Weights of a small encoder-decoder audio transcriber.
Model: 5.32M parameters, waveform 16khz input, encoder arch quartznet, encoder norm batchnorm, encoder activation elu, encoder depths [3, 3, 3, 3], encoder widths [96, 112, 144, 176], decoder width 256, decoder layers 6, decoder norm layernorm, decoder activation quick_gelu.
Rows from block 6 of the audio encoder, named by matrix and row number. Each number is 200 + 20 x the weight over its row's rms, rounded and kept within 0 to 999. All counts start at 0. After the name is the row's rms in percent of the matrix's.
# short0: shortcut pointwise conv, stride 2 (encoder.blocks.6.short.0.weight, 144x112x1), inputs 0-111
short0.16,097,179,178,203,221,193,210,158,190,188,181,179,201,193,194,159,216,174,160,181,183,195,218,189,187,224,231,200,201,163,234,221,177,199,205,240,188,165,188,222,190,194,136,180,213,169,203,233,184,180,202,142,195,196,192,203,192,187,193,208,217,201,205,195,215,207,180,205,214,197,211,192,205,180,236,215,199,209,189,178,186,201,217,218,230,199,213,185,220,176,191,171,198,209,213,191,229,204,192,154,173,215,200,207,188,181,192,191,177,182,211,184,177
short0.17,108,221,189,189,186,192,227,191,171,206,230,222,167,222,230,200,187,206,190,171,187,201,214,185,175,196,176,211,189,206,185,169,189,164,187,188,176,214,270,234,174,170,207,199,200,174,207,177,190,248,199,209,180,222,215,199,219,201,183,184,192,224,193,202,168,196,203,203,231,174,187,175,200,176,202,182,229,180,207,213,203,219,166,166,248,192,196,191,180,187,226,199,204,186,186,204,220,205,210,191,193,195,210,210,189,228,175,203,181,187,176,218,171
short0.18,103,182,207,180,184,200,177,197,195,232,199,205,199,242,187,225,218,187,211,217,196,207,203,233,198,183,193,188,207,218,185,215,207,198,127,225,168,205,207,167,184,216,186,201,233,210,176,227,166,163,174,198,189,216,193,174,183,188,239,177,211,212,178,228,165,200,188,189,196,223,180,192,213,230,202,221,237,192,194,174,184,220,214,185,206,220,198,202,181,159,185,187,170,204,199,201,207,207,199,173,189,240,203,188,209,176,181,201,199,174,169,210,191
short0.19,101,201,188,193,208,188,219,219,186,233,195,201,210,194,200,195,206,133,200,156,222,213,219,181,200,222,216,188,221,206,199,153,197,190,198,197,166,188,222,153,155,183,204,212,190,182,197,160,188,199,229,171,196,199,212,182,182,194,214,208,185,206,190,175,196,221,206,166,227,199,214,217,210,216,226,217,195,164,211,171,175,192,184,194,184,195,187,185,194,212,236,199,196,237,207,168,192,250,198,183,218,187,171,220,210,185,189,197,199,215,178,211,178
short0.20,100,183,206,242,228,199,195,235,200,184,225,204,199,227,190,200,206,181,216,203,177,163,187,236,207,204,193,177,169,210,222,213,206,198,192,173,186,199,214,188,172,173,240,207,188,181,229,183,181,167,200,160,198,160,191,201,226,195,182,171,199,189,197,186,213,196,183,190,195,199,239,211,238,208,196,212,206,239,196,199,221,214,182,204,243,200,172,215,189,195,201,193,220,193,186,205,210,190,172,211,196,180,157,220,170,212,233,227,202,155,175,206,193
short0.21,101,214,211,222,187,237,237,174,202,183,182,184,203,201,197,168,233,234,203,199,232,202,160,169,195,181,186,207,198,206,244,181,235,198,213,189,215,230,160,213,214,161,201,184,184,176,197,221,179,205,224,194,193,212,209,210,189,207,207,189,208,186,218,194,206,201,173,191,174,230,200,185,210,194,164,170,143,181,183,219,213,185,198,212,235,166,203,189,213,207,227,230,173,183,190,174,227,187,193,206,197,222,177,202,200,197,188,185,217,180,220,199,207
short0.22,096,211,218,201,188,196,184,215,164,234,186,204,184,263,178,195,187,213,194,206,172,170,189,185,237,190,205,229,202,195,236,223,196,202,196,199,206,243,169,192,183,227,212,200,210,183,164,198,195,168,168,203,240,205,190,209,169,212,205,203,189,201,206,185,181,181,211,220,169,200,203,207,183,185,173,177,235,144,200,205,191,219,222,187,194,204,198,221,220,187,203,193,200,171,208,201,195,207,189,212,206,204,252,207,191,216,197,220,234,220,233,204,218
short0.23,105,199,238,196,201,177,240,212,188,181,201,180,179,204,203,197,206,200,186,179,192,206,190,193,211,210,191,212,235,216,178,214,231,179,205,176,198,219,288,190,193,216,171,189,217,207,200,206,194,190,282,196,203,188,190,186,230,222,205,191,179,172,203,193,170,187,182,189,216,216,186,207,187,184,177,199,191,196,212,175,211,190,214,178,169,190,218,233,187,173,204,211,212,214,220,185,187,181,217,195,199,189,167,177,188,198,194,186,189,203,175,169,203
short0.24,093,195,179,192,191,187,211,182,199,233,198,214,175,211,226,226,190,205,199,203,214,144,174,185,184,202,225,210,236,205,211,213,188,148,179,192,205,203,185,166,174,233,188,194,205,181,219,202,212,219,200,213,202,162,201,191,209,188,200,182,186,261,182,214,226,230,257,179,218,194,197,222,165,167,206,195,187,214,212,174,204,200,192,183,196,210,190,205,208,206,212,187,161,206,205,193,199,198,209,208,176,223,200,221,171,231,196,199,219,237,230,188,203
short0.25,096,202,194,204,194,231,210,195,165,223,189,189,178,199,230,204,207,163,196,179,236,198,224,190,188,204,208,224,198,179,188,209,146,183,191,235,180,190,192,204,185,212,173,194,216,208,187,184,170,230,222,188,220,173,215,214,171,211,216,207,196,189,200,212,174,193,203,188,171,195,166,229,229,190,230,203,173,187,203,199,168,187,199,200,207,171,181,223,194,172,177,186,169,186,143,172,177,179,206,195,204,184,224,201,220,189,217,172,192,198,169,236,176
short0.26,093,225,206,187,202,206,161,187,206,215,213,211,123,219,212,200,190,193,230,181,216,222,158,225,209,189,250,216,180,169,210,172,205,178,181,176,202,196,185,208,166,212,164,181,187,209,223,177,157,194,191,198,207,165,207,202,187,200,183,219,211,215,191,184,189,213,191,202,203,173,167,192,221,169,213,221,218,201,225,187,207,198,201,173,232,204,187,181,189,217,176,172,215,229,214,229,206,188,193,215,198,214,203,226,208,219,200,189,216,202,200,193,172
short0.27,101,187,192,224,212,208,179,211,190,191,203,169,207,216,204,174,180,203,186,205,192,190,190,210,189,198,209,215,182,190,198,202,139,213,195,171,221,201,186,205,205,217,173,195,182,190,242,206,190,202,179,204,213,210,179,218,202,199,205,215,199,199,205,190,170,216,196,217,166,221,212,209,206,201,151,217,201,215,92,208,233,211,192,199,200,189,231,169,164,201,192,208,204,216,208,214,204,167,224,223,208,184,219,200,196,179,198,174,181,217,187,195,219
short0.28,094,205,210,189,187,201,198,201,216,197,220,201,188,213,143,211,219,201,204,187,181,213,217,181,186,225,228,208,214,186,210,202,198,186,263,188,191,203,137,200,195,198,216,206,198,224,219,209,207,221,102,206,184,206,177,202,165,191,201,211,222,200,221,193,231,190,216,217,173,203,209,232,204,192,215,207,194,207,199,210,192,197,199,215,206,213,214,205,244,211,223,201,197,217,182,193,212,202,235,210,208,209,185,220,229,191,182,207,223,219,223,194,212
short0.29,105,212,191,179,191,210,213,194,204,215,209,217,208,215,187,197,151,215,186,198,147,201,189,199,163,204,205,252,204,178,190,198,158,215,201,192,210,146,180,210,200,175,183,214,183,221,215,190,189,209,180,213,184,191,203,178,223,213,216,214,162,187,210,201,208,173,198,232,172,220,190,239,202,178,145,198,210,204,169,214,223,180,179,189,206,189,216,194,160,193,187,205,203,219,186,178,215,173,181,197,211,193,202,215,223,209,215,165,167,198,173,211,189
short0.30,111,182,179,199,221,221,198,190,169,203,220,178,232,222,189,223,178,212,178,206,195,198,229,185,204,150,190,164,191,179,225,195,200,199,204,165,226,207,185,221,208,228,208,178,206,183,214,215,177,192,201,184,181,208,216,189,224,260,173,193,196,210,221,173,212,201,190,207,185,199,200,191,201,193,184,213,176,198,209,232,206,186,170,197,192,253,169,231,186,229,188,199,250,173,177,197,190,184,217,173,188,207,197,213,183,192,212,181,201,227,199,168,167
short0.31,101,209,194,246,226,191,200,191,190,204,196,181,179,190,200,249,224,184,229,181,194,219,174,210,211,240,184,175,235,229,223,216,213,200,220,230,187,189,208,208,184,210,212,192,207,213,202,169,238,178,180,240,198,181,196,201,215,187,219,222,203,196,171,219,179,218,221,200,205,219,192,232,209,210,191,242,226,210,190,184,195,207,185,221,195,241,226,181,221,206,224,159,206,198,214,196,209,189,223,217,222,213,227,188,187,178,207,201,178,223,210,155,221
short0.32,103,205,198,179,208,183,198,170,217,211,188,212,201,157,169,216,161,192,202,189,180,237,202,206,214,202,231,189,250,184,155,190,206,189,212,202,173,152,219,205,219,204,197,195,177,156,189,211,183,213,209,211,207,183,205,177,174,209,185,136,214,171,181,192,193,180,202,209,183,200,204,197,208,177,183,219,190,187,198,216,209,203,207,206,216,203,236,191,204,218,224,171,189,204,147,184,221,206,204,205,180,203,202,193,212,190,233,227,186,222,168,182,195
short0.33,095,168,215,207,196,179,217,188,168,198,168,187,194,188,189,205,226,196,219,203,193,207,172,224,184,179,227,175,203,227,196,221,145,197,198,184,209,189,191,217,220,192,202,175,157,200,189,223,204,199,191,194,183,208,199,178,189,186,200,183,189,211,210,200,209,184,195,218,173,207,220,194,229,187,213,202,195,214,221,216,173,244,229,175,149,183,217,181,171,221,230,237,221,208,172,204,205,170,232,216,234,187,210,196,199,224,194,185,230,222,215,189,151
short0.34,093,198,188,222,172,214,192,239,216,199,164,168,157,215,214,205,207,150,225,191,171,181,194,187,195,187,194,212,185,220,220,204,220,197,227,226,222,211,160,196,197,222,231,177,165,215,200,196,211,191,175,199,211,206,188,214,174,211,215,197,214,196,202,201,217,173,192,217,160,196,209,204,197,179,213,166,138,201,175,207,204,198,202,213,185,226,195,155,197,195,185,192,197,184,192,193,222,204,171,170,222,206,187,219,218,206,158,179,183,208,192,192,235
short0.35,096,191,176,201,198,181,179,187,181,243,181,222,216,217,190,201,185,193,199,165,182,208,198,151,211,211,164,248,185,161,189,206,173,230,233,223,184,204,198,184,194,182,214,213,199,204,203,190,191,187,182,182,197,223,175,195,207,208,224,172,233,161,202,180,174,199,176,176,201,183,205,190,234,201,229,210,196,212,184,208,217,188,193,183,165,209,207,233,182,210,212,197,216,177,169,198,164,208,181,174,226,195,193,185,194,181,193,167,186,225,179,231,221
short0.36,104,206,175,209,214,211,164,226,197,217,163,178,205,188,204,175,213,222,235,203,205,206,192,206,181,181,218,222,213,196,167,181,184,174,213,173,186,198,215,228,230,175,205,201,198,184,243,162,171,204,227,186,180,213,199,171,214,198,182,205,205,216,224,182,203,189,245,169,198,191,231,161,160,197,174,170,208,181,189,214,194,191,201,194,228,208,204,214,233,194,188,219,206,208,145,200,200,209,230,181,180,206,182,160,182,198,190,205,213,179,199,205,202
short0.37,098,206,157,179,173,206,232,170,215,230,186,198,183,199,222,223,214,198,209,200,214,205,159,192,250,224,231,195,189,219,197,221,198,222,172,192,183,220,193,203,164,157,204,164,187,207,184,215,165,191,231,185,213,203,210,192,187,198,185,167,177,224,197,226,163,188,185,189,181,182,167,168,248,173,183,199,189,208,195,203,203,183,190,172,186,201,194,166,211,221,193,199,197,178,179,181,193,187,216,184,195,211,212,199,180,221,225,194,189,227,216,203,199
short0.38,114,200,208,215,240,205,214,213,216,199,194,195,178,168,210,202,203,181,197,193,174,209,186,241,170,216,198,199,174,207,198,207,200,201,230,231,151,189,180,213,226,183,203,209,204,200,178,216,210,164,282,232,198,181,187,212,195,220,214,211,197,216,215,206,201,180,177,213,229,165,187,196,181,192,227,213,183,193,186,206,206,173,192,188,179,214,204,182,246,223,193,179,142,210,176,191,211,229,187,176,206,212,197,192,209,208,202,190,200,179,189,220,190
short0.39,108,189,177,208,190,159,201,177,171,201,183,230,214,198,197,205,202,171,218,170,194,214,197,242,209,210,233,162,158,221,201,152,189,221,196,220,159,182,196,159,208,204,167,178,196,187,169,199,175,193,187,217,210,200,174,168,208,206,211,162,186,190,227,220,201,208,218,214,188,176,187,188,212,201,203,213,199,176,215,171,169,207,178,206,195,194,206,177,170,241,204,216,176,176,220,185,186,191,182,183,218,187,169,184,209,168,186,205,185,191,199,212,203
short0.40,092,231,169,215,208,184,182,174,163,198,230,220,221,233,204,195,194,181,177,183,202,205,193,205,206,189,210,194,187,173,194,199,202,212,169,217,188,188,202,193,153,227,206,208,179,186,202,197,200,152,170,199,173,193,227,188,188,185,184,198,194,206,179,185,207,195,205,176,181,160,216,202,222,173,225,220,221,202,188,184,212,215,176,219,211,149,173,177,222,183,167,206,157,190,185,217,216,209,239,181,176,195,198,223,159,205,181,177,208,214,192,213,172
short0.41,114,209,206,226,185,189,203,208,241,168,171,210,184,203,209,207,200,224,190,221,188,195,209,208,188,243,188,218,190,183,193,208,205,194,225,209,207,187,144,208,205,205,202,206,226,199,221,188,172,193,213,186,241,195,182,199,176,185,210,182,180,183,188,167,197,183,177,213,174,183,225,228,212,191,177,172,199,192,175,233,216,200,197,178,192,202,193,155,172,203,221,217,188,185,213,189,178,207,218,118,230,201,177,196,211,206,185,181,198,194,212,176,172
short0.42,105,189,216,191,214,187,210,210,198,212,184,190,213,203,211,219,233,202,189,204,192,236,212,219,184,161,213,186,224,187,174,208,225,206,193,195,206,152,190,195,216,219,178,237,223,229,176,178,198,182,175,169,186,187,175,208,209,187,208,216,180,200,188,265,179,224,189,221,175,197,182,184,197,236,209,184,176,200,220,189,211,213,201,202,193,202,189,200,219,219,181,210,164,212,187,202,188,182,197,214,146,180,221,210,202,197,174,226,224,181,236,248,191
short0.43,094,220,197,205,198,214,196,191,193,188,184,228,255,188,201,204,201,226,197,218,181,203,211,218,224,228,227,192,246,185,199,200,191,187,178,210,170,208,197,239,195,172,198,219,173,229,204,239,195,165,179,213,199,182,193,188,191,182,160,184,205,245,235,212,203,172,190,186,228,192,164,223,236,220,211,203,231,242,209,239,200,196,198,196,161,194,196,223,202,183,213,198,200,227,212,198,193,207,204,198,194,226,213,184,226,188,223,211,200,172,203,207,225
short0.44,109,216,213,208,188,168,213,210,230,228,155,206,187,187,185,199,200,182,211,206,225,196,134,184,220,136,216,216,204,216,177,188,227,212,208,206,214,198,195,205,204,227,198,182,159,195,227,221,140,197,191,175,234,194,203,224,211,199,183,183,212,177,228,203,222,189,175,202,181,219,202,165,210,196,195,226,186,215,206,196,189,192,204,171,165,211,188,195,205,220,204,227,205,153,180,185,184,210,202,205,165,203,202,187,191,211,202,211,200,190,199,186,187
short0.45,102,213,176,215,149,147,187,197,210,206,209,221,200,211,214,198,186,183,198,156,188,197,190,194,232,160,163,205,175,221,206,233,194,191,206,228,193,174,194,204,201,187,234,186,249,186,218,226,197,184,172,175,178,231,201,160,169,193,192,209,169,182,217,175,182,212,175,201,185,179,217,193,200,226,204,172,215,196,193,213,196,180,213,217,197,216,226,194,237,181,192,218,195,202,177,186,211,189,161,188,197,181,216,213,202,187,220,211,224,194,188,225,193
short0.46,101,208,230,189,190,194,205,180,188,200,184,159,194,209,228,171,198,204,229,224,186,156,194,179,188,225,182,209,226,228,232,201,213,229,249,208,155,193,202,195,172,168,204,206,192,176,218,198,185,219,185,201,207,180,188,213,182,194,209,194,207,177,218,204,177,214,229,217,209,168,179,192,213,183,182,172,196,168,202,175,217,195,224,200,209,195,146,243,189,181,197,233,197,187,192,203,212,165,210,205,182,172,219,213,197,191,176,172,183,212,177,221,204
short0.47,092,207,212,195,199,167,159,238,178,196,180,176,220,166,186,201,184,208,184,176,199,203,180,207,249,201,184,179,247,200,171,188,175,202,212,185,181,176,183,227,205,196,186,227,204,212,211,211,221,191,164,202,197,200,220,184,226,204,177,134,174,209,187,227,204,205,230,194,217,194,202,179,185,226,229,192,193,203,192,204,189,218,204,208,213,194,200,228,189,196,199,187,169,217,174,218,239,206,189,215,208,160,207,228,213,153,195,187,210,182,209,192,207
short0.48,109,181,195,196,192,209,207,197,173,214,177,204,204,196,176,214,195,202,204,216,184,194,210,215,182,179,192,236,237,192,207,185,214,175,191,225,220,233,202,188,184,221,230,240,228,187,220,196,192,214,165,197,196,210,235,176,187,186,132,146,223,223,222,218,192,205,236,214,189,233,200,162,199,195,198,202,222,171,221,215,209,241,189,234,219,196,197,175,208,207,200,217,210,169,194,210,177,207,205,185,208,202,207,186,186,182,209,156,212,203,207,197,224
short0.49,098,169,204,222,217,235,206,189,175,227,204,218,213,204,204,183,212,192,165,204,171,236,219,195,233,193,203,184,206,192,178,203,187,189,191,191,220,196,191,196,181,231,179,198,218,225,204,215,212,189,197,197,200,220,154,159,216,231,203,164,186,214,232,192,210,187,167,225,184,224,180,183,211,178,188,181,195,210,177,211,187,199,205,251,211,245,187,192,213,210,158,205,224,197,185,179,205,192,175,164,180,175,199,224,177,188,211,206,210,183,224,165,178
short0.50,093,192,196,196,200,194,247,197,193,230,193,170,205,248,215,163,196,205,213,214,218,210,206,244,189,166,167,225,202,245,216,186,244,208,169,167,181,201,211,189,186,198,225,184,201,239,185,162,197,169,212,206,206,198,213,176,191,204,203,192,195,206,211,192,187,204,184,244,216,227,191,180,213,218,190,209,198,204,176,230,241,197,209,222,217,189,163,205,192,189,157,204,205,186,192,167,196,205,165,202,189,201,212,204,196,203,179,212,217,183,205,173,193
short0.51,106,204,186,158,179,186,210,170,192,223,209,197,205,188,214,208,201,212,208,214,205,184,201,170,217,182,169,207,203,228,209,173,171,202,210,205,217,170,170,238,187,190,209,176,168,211,214,184,187,191,187,160,202,189,221,237,211,215,245,190,175,214,210,204,182,206,193,191,171,164,194,180,215,209,203,159,187,203,176,202,181,246,178,157,191,204,182,216,183,212,205,228,231,218,227,184,183,206,208,196,227,232,229,209,178,200,205,182,223,173,205,174,200
short0.52,101,165,219,183,175,229,194,223,246,204,208,210,180,204,219,223,170,172,184,207,202,192,208,178,214,208,202,187,186,213,173,229,216,224,213,198,192,217,183,212,202,162,179,191,182,184,195,194,172,184,194,188,186,179,189,213,181,185,190,194,191,215,197,207,214,196,149,228,208,197,159,172,224,195,192,207,201,174,194,190,221,199,187,188,199,198,217,193,218,201,209,225,212,146,183,220,174,178,166,241,163,190,221,227,157,213,230,164,203,193,181,209,197
short0.53,108,197,190,248,181,156,186,214,210,235,196,205,197,186,196,188,200,200,215,199,216,218,196,202,204,151,213,187,188,202,216,183,200,208,204,183,184,183,163,203,188,197,214,213,227,177,209,205,154,195,199,177,238,186,192,180,189,199,204,200,164,202,225,187,221,156,200,217,190,216,202,216,188,174,153,248,181,207,152,206,189,200,210,186,204,240,210,156,164,210,186,201,185,209,199,165,197,174,196,209,201,207,156,187,205,190,211,198,198,207,184,196,181
short0.54,099,206,209,192,205,188,174,217,182,161,191,191,194,198,237,167,209,165,168,201,189,179,208,196,186,212,192,167,152,222,170,182,211,200,261,194,198,187,229,202,215,156,201,148,208,204,202,162,195,189,226,232,203,202,224,206,170,204,244,172,214,219,219,225,201,190,196,199,221,209,191,164,190,193,217,170,187,198,168,208,205,192,200,215,214,215,217,188,209,188,192,191,176,177,190,217,192,216,225,198,211,220,212,220,227,199,208,216,213,204,186,196,225
short0.55,102,208,203,198,193,194,201,205,209,202,183,202,198,215,207,232,180,211,240,204,210,211,177,201,219,118,214,185,175,186,188,205,220,186,217,187,189,192,182,215,180,185,174,193,221,215,194,195,184,175,199,207,219,201,204,237,198,197,180,185,208,206,205,192,190,181,184,216,190,207,186,221,221,180,204,225,209,192,203,193,243,177,218,207,200,233,166,189,213,200,232,226,216,223,237,200,211,177,188,191,260,212,204,188,222,172,252,201,185,169,200,185,164
short0.56,098,200,166,225,223,185,212,214,209,189,182,219,191,224,207,199,241,225,150,226,152,210,199,204,209,193,135,159,190,197,218,200,201,201,206,197,211,173,151,223,211,213,185,174,205,197,220,209,192,176,206,155,182,201,160,205,211,214,197,182,190,243,184,179,214,186,204,190,195,175,193,213,200,212,192,190,182,198,218,223,144,199,229,216,186,197,199,196,198,219,197,209,191,190,208,200,187,199,183,201,229,192,202,195,176,218,197,195,181,216,163,206,212
short0.57,104,214,204,175,203,230,151,181,237,208,184,193,215,172,222,214,231,192,205,188,187,190,187,218,199,199,183,189,197,209,181,187,158,172,223,219,200,170,194,187,188,227,217,152,223,200,199,175,175,228,162,222,223,202,195,190,209,172,203,209,197,190,230,190,203,190,196,203,202,202,201,239,158,199,203,211,184,193,201,224,201,205,216,195,202,208,171,257,228,202,175,209,161,197,183,168,188,193,201,166,178,202,206,202,178,204,195,161,195,215,167,208,194
short0.58,095,175,191,179,181,216,195,196,223,218,209,192,201,213,183,180,226,210,184,215,221,192,226,184,215,214,186,190,205,223,203,204,192,206,198,201,202,208,151,200,222,172,205,203,210,201,185,198,149,195,202,166,249,220,179,213,252,191,196,227,187,220,208,196,232,198,176,219,202,188,193,191,206,181,162,224,217,214,201,176,193,220,199,218,184,245,208,181,204,243,192,208,176,142,203,186,218,179,215,190,200,203,215,192,205,156,205,200,153,213,218,210,190
short0.59,094,211,193,183,190,209,195,177,234,189,230,216,189,184,224,187,196,215,223,202,173,207,211,186,177,224,209,189,231,175,177,191,210,203,184,180,208,187,167,208,214,197,205,206,207,243,216,201,160,202,203,206,204,210,211,162,220,210,218,245,210,209,181,208,200,220,170,220,154,220,240,154,205,205,192,163,228,220,196,190,201,224,176,200,158,224,193,187,204,214,199,202,190,177,230,182,196,214,223,237,182,167,184,210,180,214,203,201,175,185,172,225,198
short0.60,101,183,207,189,198,195,151,193,219,220,175,207,216,195,198,209,213,204,180,216,228,169,182,197,217,183,198,214,199,144,222,202,199,183,241,228,206,214,209,202,219,239,189,211,181,182,200,222,217,188,167,202,192,205,224,203,216,180,188,154,231,165,201,192,207,212,218,177,183,222,209,220,209,189,197,226,198,209,198,198,233,202,202,208,216,181,204,235,207,192,160,181,220,206,185,179,208,174,222,186,175,217,209,224,217,175,174,213,162,205,169,240,173
short0.61,098,199,192,177,164,210,196,183,169,226,183,197,212,179,228,203,209,207,204,196,226,138,179,197,206,212,213,216,173,213,187,227,199,189,212,212,226,206,212,194,185,193,207,192,226,210,196,216,224,170,193,219,192,231,190,164,223,162,223,177,171,208,183,207,186,180,217,174,211,203,219,209,187,167,168,218,179,214,203,202,165,172,190,181,184,192,215,224,211,192,217,195,197,212,197,204,188,168,217,222,191,210,195,223,211,166,207,231,250,165,167,210,231
short0.62,094,155,192,213,197,189,183,195,195,235,223,240,174,204,191,204,147,232,198,209,164,228,208,213,198,221,153,184,215,148,175,200,211,171,204,241,220,203,185,202,217,204,221,202,211,221,186,199,198,185,187,177,230,202,189,221,203,196,176,196,165,191,188,187,224,200,213,191,197,187,190,206,231,196,170,201,202,219,190,200,189,204,187,180,208,208,202,211,166,202,223,197,204,178,209,186,178,231,139,188,211,173,193,192,183,181,183,205,184,178,197,230,207
short0.63,101,202,196,165,175,177,197,225,222,212,212,219,214,215,212,217,185,230,187,197,203,173,204,211,212,200,217,192,179,235,212,196,210,203,212,214,182,177,211,211,185,217,181,215,213,155,203,206,200,193,183,204,188,215,197,190,214,213,166,189,189,220,195,234,149,205,200,189,192,212,190,210,204,193,201,133,194,195,195,174,195,236,225,211,172,195,199,237,163,214,207,217,174,207,223,222,227,194,216,179,193,236,202,224,171,175,191,161,216,211,208,247,173
short0.64,110,198,213,221,212,218,222,191,205,227,188,190,192,238,173,237,198,145,209,169,157,222,210,209,192,211,175,203,213,240,184,164,216,184,245,220,214,210,199,194,187,198,214,193,194,213,194,197,236,216,153,188,198,211,205,226,205,212,232,164,230,211,176,230,202,175,234,217,207,201,168,182,201,197,201,213,186,172,199,176,202,237,193,194,183,178,203,179,212,225,196,183,193,182,205,214,189,216,174,211,189,203,188,176,200,192,204,231,185,188,200,231,186
short0.65,101,210,192,189,228,201,207,227,249,190,234,193,225,180,187,190,237,208,189,192,196,186,191,183,211,201,207,218,223,205,194,179,166,197,198,205,199,204,185,184,169,186,206,216,200,225,200,185,211,190,192,227,209,202,171,163,209,190,231,199,180,176,243,201,217,205,195,212,195,204,182,206,202,200,216,209,228,182,168,223,180,215,196,156,186,190,196,170,168,170,209,182,204,199,201,178,173,207,147,190,151,185,227,196,205,224,153,212,233,189,203,167,203
short0.66,082,215,199,212,212,227,181,216,180,176,202,194,224,212,202,230,213,199,197,205,180,203,242,212,215,211,212,201,208,210,181,195,197,258,202,189,219,219,210,192,180,180,186,200,177,196,176,208,200,222,206,170,218,170,218,210,234,208,230,209,230,223,204,181,159,210,206,192,194,188,169,215,250,202,228,201,202,203,176,190,183,223,205,204,223,205,194,185,174,178,213,215,177,219,178,185,225,188,168,223,200,192,202,169,241,181,194,174,165,158,204,162,224
short0.67,097,210,219,184,196,179,217,190,201,188,225,222,197,178,201,201,190,212,161,223,192,136,228,205,174,197,234,194,160,205,211,183,183,159,182,167,180,221,155,187,199,244,231,176,222,193,210,232,198,191,204,223,204,197,212,206,193,192,182,187,209,210,193,201,242,220,177,220,192,173,184,205,197,180,165,208,209,215,208,226,187,192,217,207,200,206,199,226,208,215,172,179,206,184,226,200,247,219,230,231,190,185,198,211,222,196,198,223,210,214,212,210,201
short0.68,094,166,184,187,197,205,166,218,181,176,181,192,205,168,177,166,207,177,222,183,207,186,185,244,174,218,220,223,142,200,186,176,204,215,209,225,199,173,197,180,188,180,153,207,206,187,223,187,175,193,214,212,176,225,201,204,222,187,191,218,183,195,203,212,210,204,214,206,194,193,190,217,220,202,238,200,193,176,208,210,210,194,171,217,209,189,216,228,192,222,206,191,158,198,180,190,185,170,185,143,234,194,200,178,235,218,194,198,206,194,173,227,196
short0.69,111,208,161,182,204,227,206,189,199,152,203,225,191,165,182,164,220,229,188,183,206,207,190,173,193,195,201,210,175,177,168,202,192,185,174,199,189,169,205,211,185,236,224,213,205,186,170,216,199,203,211,175,184,222,229,188,207,206,208,162,201,183,184,212,181,180,190,201,212,202,198,202,163,230,220,181,233,181,217,172,218,225,154,210,152,168,189,207,234,202,197,177,170,163,193,230,181,182,193,212,204,190,193,197,197,201,197,194,196,221,187,180,177
short0.70,109,182,192,205,211,204,161,194,203,207,221,190,183,198,193,220,195,219,151,180,194,170,191,195,229,201,198,217,202,200,188,241,192,179,175,160,240,232,214,199,182,194,184,187,188,204,206,160,188,203,207,199,206,184,178,183,178,205,206,223,231,186,156,195,186,161,190,189,215,166,214,230,163,214,174,200,195,208,210,193,207,200,233,203,223,174,193,189,222,190,179,207,197,217,192,191,205,203,205,162,189,221,177,156,211,195,191,217,168,166,207,232,235
short0.71,102,193,207,210,192,200,173,161,213,218,203,158,172,189,202,209,201,175,196,186,212,176,205,226,214,216,166,254,169,183,191,195,183,196,218,220,170,206,202,190,163,192,217,191,200,171,158,202,195,222,183,194,194,220,175,193,177,209,209,238,208,204,241,232,212,192,216,186,189,176,236,171,193,205,186,176,163,185,179,189,199,195,165,213,176,215,190,190,216,189,175,225,162,192,172,209,227,211,181,203,202,221,182,200,195,209,171,222,201,186,192,168,199
short0.72,094,187,204,182,201,199,178,168,203,201,177,222,216,187,183,225,204,211,219,207,230,169,198,187,204,215,210,245,222,191,198,233,208,188,227,202,218,242,190,187,201,183,180,191,216,164,207,197,225,234,174,236,208,190,232,203,224,224,198,197,190,210,189,176,217,180,177,210,179,198,225,192,167,196,215,208,172,186,204,197,191,214,197,172,189,195,206,161,225,210,154,192,187,195,230,161,186,219,210,231,195,200,236,228,225,196,218,172,202,193,167,206,238
short0.73,102,192,223,206,211,186,208,233,216,192,233,176,206,201,179,186,214,179,226,178,170,213,199,202,222,214,210,220,247,216,165,188,198,190,170,165,178,193,224,203,200,231,218,210,187,189,210,172,202,181,178,180,223,198,216,230,202,177,198,209,190,215,167,214,174,193,194,192,225,194,197,233,236,179,210,195,227,226,188,246,179,190,198,177,197,195,179,255,173,233,202,210,188,197,201,194,211,237,205,202,218,237,184,224,200,203,197,214,235,217,185,207,181
short0.74,098,200,201,174,209,183,186,204,192,198,207,187,170,172,212,191,212,188,202,172,205,219,200,205,218,199,216,245,216,229,197,180,203,188,226,202,186,185,214,169,206,193,178,205,233,227,190,185,217,202,201,208,195,156,190,189,179,209,180,198,188,189,187,231,226,187,169,212,187,204,201,215,201,214,231,200,188,176,204,179,249,220,214,208,228,198,157,192,229,229,133,190,207,210,204,213,195,160,160,187,208,167,184,195,215,171,193,183,185,201,176,174,168
short0.75,103,186,185,182,223,210,178,194,242,181,209,183,221,197,183,209,210,192,138,199,192,174,220,187,192,224,201,180,190,219,237,205,176,192,211,202,195,197,202,196,154,202,194,180,239,229,185,198,196,181,205,194,214,193,187,183,219,217,179,202,200,218,217,160,220,171,181,208,212,198,172,208,191,227,178,196,201,190,206,228,202,199,189,201,213,179,202,168,176,196,234,183,189,167,212,171,155,214,180,160,180,184,194,211,228,194,212,224,189,239,171,210,173
short0.76,108,208,196,208,189,188,231,197,215,189,227,202,214,233,225,217,186,205,185,195,189,224,182,222,177,177,153,183,190,206,225,197,218,165,204,184,188,178,214,214,241,201,219,174,190,214,184,221,172,194,213,197,202,207,213,193,203,199,197,203,187,182,171,234,171,206,216,171,186,193,219,221,206,183,217,215,183,192,222,205,179,197,257,203,192,182,184,160,213,206,243,196,206,222,179,207,209,154,225,205,235,197,206,201,160,229,202,204,194,188,179,167,162
short0.77,101,196,161,189,204,212,181,220,202,185,224,207,157,218,203,206,161,202,214,196,183,201,181,197,196,201,181,201,204,211,220,230,208,191,195,185,215,169,184,181,168,152,194,192,195,202,174,210,210,212,165,175,207,183,237,238,170,210,166,172,230,207,170,168,154,185,217,205,186,167,225,176,194,190,186,187,187,206,207,206,179,171,190,209,182,213,213,240,200,213,195,226,214,200,203,194,166,192,196,210,213,218,182,171,203,211,169,227,209,201,209,236,225